From a checkpoint of a small self-supervised image encoder.
Model: 6.45M parameters, 48-pixel images, arch swin, activation gelu, patch size [2, 2], depths [2, 2, 3, 2].
Training: 8100 steps, batches of 256.
Data: trained on Sentinel-2 satellite tiles (TerraMesh), 145000 training examples, 14.3 epochs.
Rows from block 5 of a small self-supervised image encoder, named by matrix and row number. Rows with one number belong to one neuron. Each number is 128 + 24 x the weight over its row's rms, rounded and kept within 0 to 255. All counts start at 0. Numbers have three digits each. After the name is the row's rms in percent of the matrix's.
After each neuron's rows are labels from the 100 images, of 14848, where the neuron reaches its highest value: "lies over" is the class under the peak. Only what is clearly more common there than usual is listed. The data: Sentinel-2 satellite tiles (TerraMesh).
# fc1: MLP up (model.blocks.5.mlp.fc1.weight, 768x192), inputs 0-95
# fc2: MLP down (model.blocks.5.mlp.fc2.weight, 192x768, transposed), outputs 0-95

fc1.502 098:171128128151138169112141151113128130108119117084053134140130181128120109121096128133092097124132165128168103128099082121114157177138096112110128128128101128111128114143111154122128118143120143151112092128154101096128128128077110118163116128090105099184128131156131155165127148120128128128
fc2.502 092:066128128138099163153088113128128103135143088175162130122142128135154157128128128128105128128152078136128128090155128128149100128111128166128162099178134120142131119111146122170087163111114080133164155128136133162134079128151128167107128147168128137074108120047098106089162117094128141128
lies over: clouds

fc1.399 083:167124120128126126082128128062128128128128103154153075087155128083158128118167128116169069114128148125155128116128146126128128126148144128128128123120131146090172128128128108164104152128128137155128138139222135128128140137128083064164128090071083128113128089153128116161128160128128128089
fc2.399 099:173094140118128128128094128128090128111152128124177154140098103156128144128133128128129140135128124075128128104055091109128077128128087128128135128154111128115159122128114122120115099128150179128128156166137128104116118119128128126109189153128163128128128104062153179128128141125137087128
lies over: clouds

fc1.590 095:105128128128110099150102094137088128150128128128115128156125129128111093158116086117131109178128128128128128131148148128151106128176162119128114128128116089140096119121093200174119154142128135186147110116117128131128133128083134171119159157128131140154190075128139128118170128148132136082
fc2.590 105:128152128124116168090097157159117079128116128156128128100128195118105128099128128128121128163112159116103096147128157128141128095120183151161139152094099128104111179128128099184171174128104112097154130132148128140124099148157130137128128097136155128147128165128126157183094128128123128115
lies over: trees

fc1.217 104:138128149128134163128218189181139106105157125128128092128106128102167118128142164142128098173117138127128128119128138128106101166122128130147128169084108118128128116137108141128161123133077090085128128128125128094128174108104146142152136128128128145128106128128159144062146128125123161100
fc2.217 110:102091093113100188129128105132128091155115128148128128128189138171106128088128069199089119116165180128128128128139106102105147128128136164144123146128128140121135128128128128128143137147128148156157151140091149132108128115156166115114139128151150128139158173159174073128128127164128128122
lies over: water

fc1.259 094:128128128123151124094176128129049094098119194121132110128135128128159128096081097105128131129109093109087160128126080128131136128108199143128055128128142159119076156126128125128128111120128104185124114128074128128126163115127128128159128127119128176146133085124128128114124128128135145131
fc2.259 116:115128128127128103132155096088128128128128128136132110127128109128128157127128166168128078084128117128141150118128094136150129180137128128090179103162157137113128105101128132180090107128128126128175185128153216128128078147166101064117141134132123141148128128085120146102115124124144115133
lies over: clouds

fc1.194 085:140091111128152106104155096107128102110132153128128128128128145172088128117163128146128124128100171169167098128128082140128142131128116128092155128131097177128154103128222107128128181128110172128128128132172128116157117128157128128167121128128115184128122138157171128128128149128158141156
fc2.194 109:136146148149094150128128134138132128121125165169102156128150179128146139128126128137110128131096112086128074105119107158198128102128176127168138156144128128101125175142128112122159154128128128093172174098171128134135151128128097093088132111128128124128128171128139170128130094148076097119
lies over: clouds

fc1.117 117:128128128119115190183123169128128128165118098137128116111108151093134078091173085124115121128064169112192129105128102128128097128117137128132113108128175101168099152138128155118156164157129132139108115088215109128128148096136128104136169128130128128128164094173170110113172156084128132099
fc2.117 110:146124097158144075128178108095128108128120154128128084128140162162089187128128110128123128149150111128088128128070145128097142134128088125174125128128095133115169133129128103128122102138093128128128155157084103138128128135159128127128103097176155128110128134128109128107128155128092124174
lies over: water

fc1.747 105:157123132071092084094128128127128140100084128127128105190128101149088134151123155138158067127098146128147103149128158129145134128110103166120141137128128101109128128137153195128162159084128130128089123153150082141152128128128131138128173137117152128128107097128128128086128123118116128111
fc2.747 099:104139136111166128160128128092070128163183128130128128128128128132074128122128128128119134120153123128128169136130128086095116098132149128119128128155164128176142128148132128128117107177150153153161153106116128128050114178110129128152128093128112128100113158136128128192140108160128103069
lies over: water

fc1.271 098:128128158143128161099133131150128148128092128179143128107128133120151102142128131148128166182128162129117123171128128103133128076128128144128128140125092114143098134195128128140128096106128090152148124096104116128156128119159115128090131123156155112132128128149138119160150128111100119169
fc2.271 138:123128128128128109156128126128107142128157101128144105146128105128155146157142128128182128128116169152128122128128124128093095150125144128128128105128124180151150094128118167161130169108152128163158159128188170087155129175128113181147136110127099148108116128128130128175128128144161042061
lies over: water

fc1.91 092:096128144133128171128128131145150128128128167123128149113128116090082128142128128194128128096128128128126128128128067115128090133126128120073136092182140148128115170128097177152096153117157137118128102158086131103150166128128128083128168128160128128174146128128128096155192135128093144139
fc2.91 099:128107143128128113128128081121142128101105088128134105153128128128128117128115113117116128165064109143153086191124128114110128128155128092129162191057167120120113128147128132127174128097128092141160130131128117128128131128158141132082128084141128128128128095095071153086108089093175128128
lies over: clouds

fc1.663 088:118084090089128153130122095128154128128152079128161110083128128128097137128133082128101150128184119138138128112128078151128123121161129127130100094132140128128108144132128096126128135128159128128090154128143128128142173135128119128128128128151183127128128163151139197128100151129128128108
fc2.663 110:150128166149143133122156165160173193084119128123099128128148084128134128140106177126115127084106128128128135143128152128130154124128128112097154128141128132113126106083174159118087128119128148128108128158128109129125092152093123128128125102128075146107144115123145082069177141102181108164
lies over: rangeland; bare ground

fc1.93 097:111146141098153128142128128128128116126137146128128148128149128116164128149126138128120142128108171105128128128092128184099128128174131159111129112148128076128128128071100128155118076134128097175128128068152160167141112128097116128081151108136113092084128098128105143154136075135138078104
fc2.93 094:090128095168104146124165079104105126128132137186128128132117135129100128116128128153133106179122130168138129128162152122188130066125116137128152128114158180142146144160175121119128198082128133128128111158137112128133156128128129099128120138128105165128155193128135128128127128191097147124
lies over: trees

fc1.549 099:135071107129128147128168128096091077143103138128128128128128153137157153059128155128066128140114144112176128128110125144170128106134138118133157162103159102128152118128151128053154199128135069128103140128128135104122128166128128162128132127128153098145119145136157191128115129152128140128
fc2.549 109:110160128088142110132131136128128151109177158087128148128138127128105095142137096094128128132171128117110118128128085104120128128107110161128057169128128128128128128153129112138128128163101128156107154128099159134174128084166119140087161117173152066161158171143115152128127128097122139128
lies over: water

fc1.438 107:133128169128097132121149133146100128135163128123128141085082156150174128109117152177132135129146114111172108128128157138157078127174144186139128124133108097098114128140124122145140128139128128128128128153175179094135102128113128117071173128159182114118062088128128174178107136128128128116
fc2.438 103:128128130128121090128129128144128113120128134128169152098128122128097117137128091076140141128128136101138162130128183103139149117116202128126080133179101144147119128099150083107149128139148169167128116113154152128115114139138134166128107140109144107176162115114110169143149145145103128096
lies over: trees

fc1.735 078:117117149139128101128093116220177164128160128105128156128126128128158105170131128128154128129128128128128128128128128128135113128159134152128128168111128117141128128127153128184139114128195128138129136128128080101138130128145062178109166128185108164172128105128095151120140183131111084128
fc2.735 082:086112128128128115082124128097176110116166168093128128128128122096128128156128128114150128085128128090143128128128162128075182128137128104122136124128118160128128094111128136121128128128102128114098094112128149128128159128128110107113100179090105128116128163128166142156128116123186208080
lies over: water

fc1.449 090:126131149148137069078128118128106118128128128128127128128106152128128154128149128124093106196139135122124128114096128110128123079139128110145128128133172130095146110174184128119143128128128128165104128123111129144108044101135128128138103128164128061189147097095177151128128137168128080155
fc2.449 104:174160128128144091109142117111128183089154128128128086100145128136184139128104148128138128089132128099128128115160065147128128139088189128178128095138128144128138128128107126180146085128110105128119126128133121175128081183101153114148114128128105107158067041120094135083128128134128141107
lies over: water; snow or ice

fc1.740 092:128128128101122170128080165124128167128128166128128139092161116091128128141128109090128140108128090133077128079120135096128162154114154140152117128128169128149128134098174161119098100117128139128141175147128128164138128135081170085128128126128153094153128116119123130155069128128143145104
fc2.740 099:132128137097128127098134128128129114102153125148151111130109079128103128128128128152164117151128128074129133128128128128116120145149128183123128128134061094100128127143128128128108161182123128173101086128169160111111138128155091158128115159146116150128195104140128128118142145087127128144
lies over: crops

fc1.307 090:113136173128128128113096120149172128172114128094139155096088147128164128162139128142128113131119121128124144151165128144145128133134128079120128136128082128125124133153101123142128194128118135151138100138176127128150128127142173175128128128170131122100128130140161105128106092128128128112
fc2.307 118:141127128093163144133074092128101132135136142113128128153088128164111138148128129076155155120169151124117170136108130123128104125176128129128153071121116110120148126123120152128156076116128117128128146128128163148128128118103164093148114128093128124179067170142149154128143128141128142136
lies over: trees; water

fc1.525 103:131113161155157113137147135101128127153128072128116114191119136156128128128087106128102128128165090132096128106114128128099107098147142128142191128126128103128132124128103134128154128128137128099104128128128072133128144124132227143120186091128138168128101128128128128109128128175133128168
fc2.525 109:083117128128094139128128128128106141139114183133083155068128128085128154128128152128128147100128171128128113152107120128135132151122154152105137128128151172102180125121167130128070128128160125098145089080117133112128133108163095128103137196108123131128150131128128175128130094128172090145
lies over: snow or ice

fc1.737 094:110128154136128128098158152128173128117128128128161085128159136128064085115142128172128128126123163112176128128128095108108128136128158186146142158128091164129116137054129128148132059193128119105103159134127128128128109081159128153088190128136118128176129128113154128128122155128070128128
fc2.737 100:169151121144166151128128144128128128139125146144177128091084118131133189113128089134128125168108128132128145128105134163128098128076102128147136148128128084091154128154128189145076128148147115128168128135130152073153125085143098161118093127116155128117128122124128128128134128140128128147
lies over: trees

fc1.62 083:140106111128140128128101123108153124128128223177132128144138139128120128145130173142119119088128173128128128128188112128128104092138166128101082108134108128128116153179178144125119102095095119128128165133213128113128128128178128137128140128102123128153182120161128128181150126128165128150
fc2.62 104:128067164121106128128165128095119132147167128130131140118117128131128175163124104142186128178128111128128125171128128141151157128102127109126128135147165093155128136128135156160141128128161128128181128155128153158111175107108105045128169128128128117128128128128128155087113109128128150100
lies over: clouds

fc1.516 099:150109090128100128081128128128128132154144128166128128128106128128079128128128134178128128123121128179129093107164128094126107180128128128155179081128128128120128145129128128074143128136167177177126128114163128137134193137138128159108109126096128166109136128114128128128121121128149123091
fc2.516 099:167145128115156128150128128179161132128128086115108132128128070102149075128138067105128139104071128137128128129128101142135166091140091130128128128127128145133135128125138128150121128128094166128128116128156120128095157175099116103103142128167069101188088155172128128135130128116080077154
lies over: trees

fc1.427 083:106089128102114053143128140095122114158128156128156068128075173056095156141109120100128080086080134120111128102128115118069128120132172133110128152073128128125145118118183128113128150128078128128121117108146135162163128147179128099116128128128131121129128103128128128154112121128172124168
fc2.427 102:128128184130119104099099091161098104140128128128150125147153112176115145072128106147128171177128097156128114128098125128135149121122099144123171123115164128165102092114111131128141167122128188128174115153141152128128142128128135141128128085115139157116128068136128128102124076120128128052
lies over: clouds

fc1.704 088:134108119139124128114128101084128114106128128098128044148128128128095101156128100110152133128128137109128128128128112122099107132097145184168166111128128123119148128089126117142128161128140097169099170128149156130128187138097128090127128128128152112139147128157102169146128167088147165128
fc2.704 113:152128145156128128128128145128090112167123107128156177106141126170128185103163111170128156152128119101093128107128123120135129146098094128104095149121125128093128174101145097153099159171139155108102128152145094129124088130128128119099127130172119165144134087128152097167134133128153128084
lies over: clouds

fc1.113 080:128089149128128087164150151140128109128128138166128098156076128128078128160162128111111128189088112109206128128095107146128148113101143142128155128060128108128102128083128129128147128124128157128128110122128128128128146160150128102080128128138146162128171137128128128139130173108197128120
fc2.113 084:136128120128155144094106134144148189165109142126128174081182128128099123120163126104124128128087128103113168128150150137128128131123128083128128163128128117156155160155128098059128079098128147149128128116162134128119137128132138170128186128103128128144097105128128128104128093132106133140
lies over: bare ground

fc1.296 099:125128127104089166115138129168105115135094128137139128112128128102094076143128103128084127128116105128107155128110160128128108071176138128161118073115100128156128092100163138152129126070119128169130156128128124128118128109164100128128128125122135128163151151130090128123149128128128096128
fc2.296 098:156119128131128101146128103082133146157123130128139185128138106152147151137143128138140118128163128156128090121078117092099079128100153128145163128128142128124128128128128127128128097155129112121125108128113108128128139121091185120121133137153186130087128095155113128088128164163097132156
lies over: flooded vegetation

fc1.286 104:128114138128181093128119075199152128117119162101128098128163128128137105158109161128128132104128102171124124094111088111109128134164128165144173103122128102108083150149091163128222128102148128153146128128147104124128142119128078131120117110142128131076110065168172128105145128169126135090
fc2.286 089:093161151128101150183128128127122105118109095116185154132128128128128165128127128125128092128122164128085100145128125128097108113128084180116149082153149167130129141072125161100093131168113128068135155128098134148138128118128130121128084176081169127100157186128095129153128127128128166128
lies over: snow or ice; water

fc1.168 110:160111128130164117146085128195129128128156157106174128150128137128155156128138084135136141140128132128120106145111085121104168128151163095125128142124095172106150159177174128159115076143128127128147148157117099158128126128142157091128128127128088128128104128128164128182128128134163139128
fc2.168 109:111128093118137128149138093128106143135116136194112135102128114123103102134113181128128128108128128128119107072111107096128098143113149144097128100125135152106130183095097156125109126128105128117128114123112165122152150159179108128100141128127133128128099128141099128128152130151165186112
lies over: built area

fc1.605 100:129128090128068128178146154128105137163128124129156128132128193128128100083207128159148128139113154128120141102137116169128128144109110137122128128185103127141128128118159128144163108158128128128128146109142149149143102128139069091128124073136131165128157098146128122128176128099124128128
fc2.605 107:116113092128186165135124128128128094120174129120128167051152122128152078128153192125114117134128128128173128198138150128128116128137185095106161128115171131117121153063128157128128105118128154103132128138095065088080128146128157073129088124130128116165110100140120134151128128150109147171
lies over: crops

fc1.570 068:128128128113160170121128142128158128145060117128095172128128160128158128128128074141097084197128121128084133128172128128141128126134108136125128122099139155123097168128137074128104149128135128139128128119128128159128094089184128128088128128177120102088094119138148087128128146151067084128
fc2.570 083:160128128179146142147140150111131128054128128128161142087081128143119128105128128142215165128125088128165139128138061128128128128128138128112125117128101118149176128128136128075176128132102160160154096104128128128128128141139182128128149128116130108156139112155128138128141119122128165080
lies over: water

fc1.419 096:101128116128128155127151186175108180109158129128109119081102140128099097128080128156128178184086128103128150144141128129128156137128144112132162096163128172156128128132120136127143128128109128115174122128139151128128106106108128128117128128173128154099131142128114150155111128126128116158
fc2.419 107:150128128101128086101088080127155086128128104177200109131149110190128149137135128128154095099143128128128135128132108128110128121128118159100089158128172091128147081119106128137128128128120156148126127151126133126172136125170138154128126128077116128128126092135197128094128094128128128098
lies over: water

fc1.368 125:128110117175079106108091128128167128120128131121139128134128166137146106141139128127132099128127161102122128128149127098086128128122174144128128175165107116128162141126148148128128164148128080148114099136128128114129157068131151090170148160116120168128099128128135164085153128120126117167
fc2.368 100:169084122080117128150141091128104120128128124128100155178144114092163140112128128145147128155138066111131100126092097151161175143138128103162128128128128112134121114100120128157128128092128128151128128089128128097079125150089158133111070126153128128128165128143081128179128120127144125128
lies over: snow or ice

fc1.665 089:145129082128145133156135103092170108080139139128173175183134118160103177117128128170131088128121149125104136128088093079128115112119104136128182088134159116093127146127110091161128111128093098137096129128100111131128128101132195094094119123120191128128128133085128114095139153097128118128
fc2.665 090:088167128132108080107128158128128128151110151123084099088130108115098067178162118085154156128156084147096135123075128154128109067155107079128084112128128128128080106147128113128112162150161142127128119128159168124116121128128128167141127108100128168120121128128129128128128159128128128159
lies over: clouds

fc1.562 108:136115122124130128127149106164128128128186127094110081118136103169128133128136149128157128154128094128156106163077081056128119108128100138123179128163128128163154100128121130128100146113128142124120128148117128128151128151109119138084109116152148090128078183115113128155154164149128147153
fc2.562 104:150128123159128167081128134143120072109142106094128147128142111128128130128178162130131128080106117128128107128088099110108128084150128123110073194102128133146128132147128128119128134103143097089128173146089203134105128128128168123149159160095117153128099107128162121124114164108128156128
lies over: rangeland; bare ground

fc1.366 086:110089128121121115128111157151090102128128113092128102128122128180128115154119149128177102128092128128163128128054100115105128115166108168128096094102169128154128128134138182111128128080068149088128149100128128091166110128128153128128152119168128101121182146129128128128128120128128078129
fc2.366 086:128091128106087128128198146128128128121119097115185128128128072128128128116118104127128130156153128109095119143128160136155190160128152100115163097141114128130156101128128151141174155170178116140128137128136166132128098186106147128092151157119143131128047162122146128131137180128072167128
lies over: rangeland

fc1.119 087:145094118128124128086111110167128160151116157145113078107060128090128113118128133128169132096128084128153112151128109111134099143083135128093138134102107142145126138186128129147134128128128145168157135094094123198127128099132132128081128123128128143120151128128128128187128128167175128154
fc2.119 093:128128165117144177156155143147121152081104148163128068145103128109128093144159128121128128132124186137128121145095153138121169128162123153133128109128165128097140104124138128128144137128159116140128128128118136146125157134137128086128160163118128128096128154101115126128133140089131097128
lies over: built area