config = dict(
    horizontal_flip=True,
    fused_qkv=True,
    layer_scale_init=0.1,
    patch_size=[2, 2],
    depths=[2, 2, 3, 2],
    beta2=0.95,
    beta1=0.95,
    shampoo_beta=0.95,
    one_sided=False,
    steps=8100,
    warmup_steps=400,
)
Rows from block 6 of a small self-supervised image encoder, named by matrix and row number. Rows with one number belong to one neuron. Each number is 50 + 15 x the weight over its row's rms, rounded and kept within 0 to 99. All counts start at 0. After the name is the row's rms in percent of the matrix's.
Before each neuron's rows are labels from the 100 images, of 14848, where the neuron reaches its highest value: "strongest on" is what is common among them; "lies over" is the class under the peak. Only what is clearly more common there than usual is listed. The data: Sentinel-2 satellite tiles (TerraMesh).
# fc1: MLP up (model.blocks.6.mlp.fc1.weight, 768x192), inputs 0-191
# fc2: MLP down (model.blocks.6.mlp.fc2.weight, 192x768, transposed), outputs 0-191

strongest on: water; main land cover: water
lies over: water; snow or ice
fc1.453 112:63 55 33 24 38 50 25 27 38 39 50 57 39 38 44 36 53 50 36 60 50 75 50 50 38 38 50 68 50 37 22 86 50 56 66 64 52 45 20 69 34 17 53 41 96 50 32 50 65 66 50 25 50 50 49 34 50 74 60 52 56 47 30 28 52 19 50 51 34 59 50 34 66 56 40 63 34 35 37 23 50 50 27 39 54 30 28 50 50 56 55 50 59 44 72 26 32 61 43 64 81 56 50 50 58 62 65 68 29 50 52 40 69 71 41 43 57 60 70 47 67 71 25 33 76 60 50 55 53 71 21 42 50 42 69 50 61 31 50 50 43 43 45 50 67 34 50 50 50 60 50 50 69 50 83 50 37 48 20 50 35 54 68 50 25 20 59 50 54 50 87 86 72 23 64 39 50 38 50 56 50 45 63 50 23 27 27 69 50 50 50 60
fc2.453 118:44 51 50 46 65 41 59 34 30 50 50 22 63 50 50 70 39 50 71 64 66 68 42 50 50 50 30 16 50 38 36 52 31 73 45 80 26 60 36 50 58 21 86 50 50 33 50 50 63 66 64 40 54 50 40 29 65 62 41 25 50 86 50 56 62 74 50 50 50 61 29 66 52 41 25 50 72 77 50 95 31 50 79 32 19 35 50 50 51 53 79 52 50 69 27 48 50 50 50 44 49 63 55 12 20 44 43 50 50 50 45 50 68 68 58 29 68 50 15 68 50 50 65 50 53 50 29 45 60 50 40 46 50 48 31 67 50 50 60 34 50 57 39 48 51 33 26 50 50 63 50 60 54 77 55 79 50 40 59 60 57 49 86 50 50 50 50 19 50 62 58 50 40 82 26 58 62 51 78 24 50 22 51 34 46 51 44 67 50 34 34 56

strongest on: water; main land cover: water
lies over: water
fc1.715 135:60 38 76 48 45 74 79 69 50 50 50 50 61 35 76 64 43 41 38 35 67 50 50 50 43 61 28 50 40 57 43 34 60 32 57 50 07 50 50 88 52 35 25 58 50 50 61 60 66 71 56 50 50 50 66 55 43 47 55 53 73 50 61 50 26 50 63 36 49 47 27 64 43 32 71 47 25 58 58 43 84 50 80 57 39 35 55 65 50 50 31 72 36 50 68 26 16 50 60 23 56 70 56 65 35 65 50 18 70 37 68 02 60 40 40 64 47 30 50 50 33 51 77 48 38 50 35 50 50 56 50 50 57 63 50 48 26 72 50 53 50 73 50 54 52 50 50 70 20 38 38 50 31 63 70 71 45 41 14 34 28 50 20 50 50 50 67 54 78 61 44 46 59 57 63 35 39 30 27 50 46 31 36 76 58 30 49 24 50 48 57 50
fc2.715 113:42 77 55 43 67 50 37 60 48 50 50 50 32 50 73 52 49 34 37 19 75 79 52 45 50 43 59 74 30 36 50 58 50 58 53 36 59 50 23 50 50 50 17 44 44 58 93 53 50 67 23 50 28 65 53 55 27 50 50 52 75 46 45 50 66 55 14 50 50 33 50 53 45 46 39 50 55 36 50 50 37 48 50 50 21 50 51 41 48 49 55 72 50 73 31 71 50 45 31 50 62 50 40 42 78 50 74 58 29 50 53 59 50 79 38 61 71 50 57 50 50 50 38 50 50 50 34 33 30 50 57 50 04 37 52 51 79 86 65 75 90 55 33 50 58 40 17 50 60 06 38 50 56 50 33 39 50 72 50 18 31 74 81 50 38 36 37 55 18 58 25 64 44 50 28 73 50 50 50 57 32 62 48 49 50 50 31 39 37 50 50 50

strongest on: water; main land cover: water
lies over: water
fc1.113 076:58 32 48 50 50 54 20 66 50 62 32 50 65 50 50 49 50 50 52 50 39 59 40 35 50 43 50 54 30 38 50 30 23 30 52 82 30 45 47 30 34 50 50 66 66 55 50 19 50 25 77 41 89 55 50 50 50 37 50 56 65 30 50 73 52 74 50 50 19 32 26 50 67 25 32 60 50 50 60 54 44 69 50 50 63 50 73 50 50 86 77 50 47 86 72 46 49 42 50 65 60 65 50 58 51 50 37 40 73 50 58 50 59 40 47 39 50 50 32 50 50 45 50 50 50 97 44 52 53 52 50 27 50 81 55 50 68 75 41 41 89 31 37 60 50 50 28 45 74 50 89 33 24 43 50 50 44 74 96 79 59 33 68 67 50 50 61 50 51 50 28 50 54 42 23 50 50 50 50 55 50 50 59 73 30 53 45 22 28 49 55 62
fc2.113 077:60 71 67 35 26 39 57 31 75 50 59 50 41 40 76 52 46 42 50 50 50 50 76 50 50 50 59 50 72 41 50 60 16 50 24 52 50 50 68 50 53 75 42 50 89 50 45 30 50 50 50 50 21 64 27 60 50 63 58 40 59 50 50 50 50 24 50 57 55 50 43 56 55 42 72 50 92 55 50 22 50 50 50 00 28 50 31 62 50 50 41 53 45 44 15 50 50 62 55 34 50 23 54 78 21 50 70 65 50 73 50 50 50 50 58 50 10 50 77 34 50 50 50 73 50 31 50 40 50 58 50 66 74 88 52 50 50 25 25 34 47 11 50 46 81 50 56 50 61 63 50 40 45 50 62 34 44 36 51 50 50 57 50 50 50 50 50 50 43 32 50 50 20 56 38 50 65 02 61 44 50 50 64 50 93 50 50 50 50 50 50 42

strongest on: water; main land cover: water
lies over: water
fc1.673 113:65 59 46 50 50 28 67 53 51 50 70 69 28 57 49 55 50 76 50 50 63 30 50 50 46 65 50 50 35 50 48 48 28 27 32 02 50 76 54 50 50 81 64 50 50 33 58 77 50 43 57 50 39 50 58 86 27 64 47 50 50 55 16 32 62 50 50 50 26 44 06 66 53 51 42 50 50 72 50 53 74 28 46 51 45 32 68 32 49 45 73 34 50 76 68 28 50 33 39 50 76 81 55 50 51 64 59 35 50 62 50 58 63 56 50 50 49 46 45 38 67 55 38 72 38 33 39 28 39 66 50 22 39 52 50 37 78 63 24 69 50 50 50 51 27 50 68 41 70 27 50 50 50 74 43 77 48 65 50 50 54 99 75 72 27 51 50 40 50 50 38 66 54 34 23 22 50 50 68 34 61 50 28 50 50 52 33 50 68 56 61 26
fc2.673 099:24 51 50 62 42 73 47 50 55 50 50 48 68 35 47 64 50 17 28 50 50 56 66 79 50 50 46 55 40 34 44 90 55 50 50 62 50 99 37 50 50 33 24 68 58 39 50 40 57 50 41 50 50 50 22 31 50 44 38 68 50 36 50 50 88 50 50 50 80 64 70 45 37 64 63 49 50 50 34 11 01 92 76 50 44 60 50 31 54 61 53 47 50 50 58 50 56 35 50 37 31 32 50 50 35 50 62 51 71 50 76 50 36 30 26 65 50 73 50 50 58 47 80 50 50 76 50 70 55 50 63 70 41 50 66 20 42 53 56 50 36 69 63 34 61 44 50 36 49 98 41 32 59 50 50 50 26 53 58 43 74 50 36 50 50 50 64 50 54 58 51 50 56 65 51 79 54 42 50 50 50 63 36 50 55 79 65 53 40 54 60 92

strongest on: water; main land cover: water; flooded vegetation
lies over: water
fc1.331 097:40 56 36 50 27 43 50 68 71 13 50 50 50 50 73 52 50 84 42 76 61 50 50 50 50 20 50 50 50 61 50 50 66 27 33 64 47 62 50 71 32 63 57 29 51 50 52 50 24 24 29 41 34 50 50 50 33 50 90 41 50 43 38 48 69 83 55 47 50 49 50 78 50 50 79 58 53 37 50 28 51 50 14 50 50 50 36 54 50 50 71 50 50 52 19 50 37 50 56 46 60 49 51 59 39 61 19 50 11 50 47 50 50 30 61 56 86 50 50 48 50 26 37 48 60 50 31 50 07 92 30 36 62 51 36 52 74 50 60 23 55 30 60 63 23 63 50 35 50 50 58 34 50 81 60 50 50 27 50 67 67 34 50 64 62 38 29 79 78 72 38 68 50 37 36 59 50 50 50 28 40 28 66 50 50 50 51 72 50 50 60 51
fc2.331 102:45 62 50 61 71 50 51 27 35 35 42 21 50 48 75 50 47 48 50 38 49 85 64 27 51 61 29 98 56 37 50 80 51 94 75 50 50 15 70 57 50 32 53 50 43 56 50 50 50 55 73 50 50 50 50 78 50 61 44 88 59 57 50 49 41 23 38 13 44 41 65 35 50 50 54 50 64 63 43 53 38 35 51 50 13 75 55 50 25 72 34 57 33 33 53 52 54 31 59 50 41 30 50 50 50 49 35 80 66 50 87 50 50 56 36 52 33 57 50 50 46 64 50 36 65 64 63 25 50 50 68 50 36 50 74 65 23 50 56 71 44 51 30 50 37 53 65 34 61 42 50 50 54 50 24 39 33 50 36 52 50 50 48 50 51 71 56 23 16 50 71 27 58 57 61 50 59 67 24 88 50 50 50 62 59 60 22 50 50 46 67 50

strongest on: water; main land cover: water; clouds
lies over: water
fc1.152 091:50 50 39 48 50 73 56 83 44 65 62 32 23 42 59 50 50 33 48 49 51 50 50 28 35 50 33 63 26 23 59 50 53 37 53 42 75 81 50 50 52 12 42 40 62 50 71 23 50 50 69 50 42 47 45 50 69 50 53 50 39 34 95 25 34 50 43 59 49 73 50 53 39 24 60 61 25 50 62 46 45 50 64 50 50 82 39 91 58 50 50 63 50 52 01 50 50 25 45 36 61 13 50 39 29 45 50 35 50 53 47 66 41 50 56 50 66 44 55 50 50 57 50 67 50 39 25 66 37 52 81 50 50 58 67 46 50 50 26 55 50 25 66 33 69 25 47 54 50 85 79 42 43 50 46 48 50 88 41 63 50 64 50 47 50 53 51 42 50 67 80 21 54 42 63 42 56 83 44 54 50 50 50 55 82 75 29 50 67 50 72 41
fc2.152 082:50 57 41 50 50 39 50 50 50 50 50 47 50 64 53 50 50 50 56 49 50 93 53 76 62 50 55 50 65 18 50 68 50 50 08 63 41 50 50 50 37 50 66 07 50 70 50 50 50 50 29 21 33 49 50 19 68 49 34 50 49 50 50 50 65 53 84 13 50 28 38 64 50 56 50 50 50 63 50 97 50 51 50 36 36 50 44 25 34 50 49 50 35 50 72 41 50 50 55 40 50 51 50 61 55 50 50 31 60 50 38 65 38 50 50 50 50 50 50 50 50 15 59 50 50 46 50 50 50 37 28 76 50 38 30 91 85 48 50 54 24 60 55 50 50 59 50 50 47 27 18 43 68 41 77 45 74 57 42 50 59 34 73 70 74 66 50 50 08 31 61 48 70 53 45 50 58 50 76 37 50 50 50 50 45 18 37 20 08 50 32 81

strongest on: water; main land cover: water
lies over: water
fc1.698 083:68 50 39 45 42 65 50 55 50 48 50 50 50 57 50 50 50 48 72 38 39 78 50 64 34 94 12 21 48 50 76 58 50 50 58 50 50 50 50 35 50 37 67 43 56 67 56 50 38 63 50 50 29 50 50 50 26 50 65 50 84 50 70 50 50 44 63 45 93 62 57 75 50 50 65 50 50 51 33 50 78 68 72 50 44 73 72 67 52 55 50 50 49 50 60 50 29 24 75 26 50 50 62 63 39 50 59 50 50 50 60 62 65 53 50 50 59 07 70 42 55 50 82 50 50 50 36 69 55 39 65 50 50 50 42 39 68 50 50 86 50 05 28 23 62 54 51 50 50 89 50 18 55 50 35 50 69 32 50 63 73 61 24 67 57 14 34 50 26 42 50 51 35 43 63 65 27 71 61 44 50 50 62 50 78 35 32 69 32 61 38 37
fc2.698 092:50 60 48 79 50 50 50 45 46 34 50 50 44 41 65 25 50 77 37 81 50 32 50 45 50 50 81 87 50 50 50 50 50 50 50 50 50 50 63 50 46 63 21 65 36 30 50 84 59 56 39 43 50 50 50 60 81 50 78 50 47 57 50 56 50 61 53 18 45 30 50 47 40 47 50 50 38 48 28 15 10 71 38 50 44 32 21 50 73 59 50 30 56 52 60 50 56 68 37 50 50 47 50 65 50 31 46 56 32 94 38 51 28 79 53 53 58 52 50 50 37 53 44 64 42 50 27 24 76 53 50 50 50 46 50 50 49 50 50 17 85 39 93 80 35 18 29 48 51 50 63 28 50 50 37 60 50 50 30 49 50 50 50 50 29 69 65 50 70 53 42 24 20 56 28 50 50 68 50 50 70 53 50 35 39 44 48 50 71 76 50 89

strongest on: crops; main land cover: crops
lies over: crops
fc1.123 107:32 50 88 85 82 72 84 50 50 35 50 50 60 27 75 77 50 86 29 49 48 47 25 50 50 54 74 74 22 50 50 43 50 68 29 48 50 50 47 39 42 59 62 22 50 76 69 50 50 17 14 41 50 22 55 33 50 48 37 26 36 50 73 32 71 68 23 50 58 33 59 41 54 48 55 50 52 50 42 60 59 50 28 58 54 50 50 50 42 82 61 27 46 36 66 57 31 57 50 57 59 58 79 14 50 50 52 36 52 41 55 30 36 50 50 66 39 41 50 50 50 61 50 42 60 50 46 50 13 60 51 50 50 76 59 50 51 45 10 50 61 41 45 50 57 32 33 81 43 57 50 46 63 50 74 50 30 50 50 65 35 33 57 68 20 50 75 50 37 48 17 56 50 34 45 61 50 50 50 49 50 50 50 26 63 64 59 54 58 29 37 45
fc2.123 104:64 43 39 43 48 46 16 57 60 75 50 56 50 52 12 38 48 41 69 63 54 61 75 63 53 51 50 50 50 50 50 46 28 29 32 28 50 35 50 50 85 50 50 71 50 59 56 50 50 84 50 16 51 61 53 54 68 50 52 53 64 50 64 70 32 49 44 57 37 67 20 66 39 71 50 46 30 61 48 31 50 69 73 53 50 85 24 21 36 50 24 70 56 50 50 48 77 50 43 50 58 39 19 66 48 83 50 48 26 92 23 45 50 44 58 33 44 55 21 41 63 50 50 85 37 41 50 58 68 59 47 76 53 50 65 44 52 36 58 50 35 53 65 30 50 50 50 19 51 67 51 52 68 50 36 29 83 67 48 29 68 50 50 47 78 36 45 22 59 50 65 50 31 55 47 50 56 50 43 18 50 50 50 50 68 44 27 50 46 70 60 26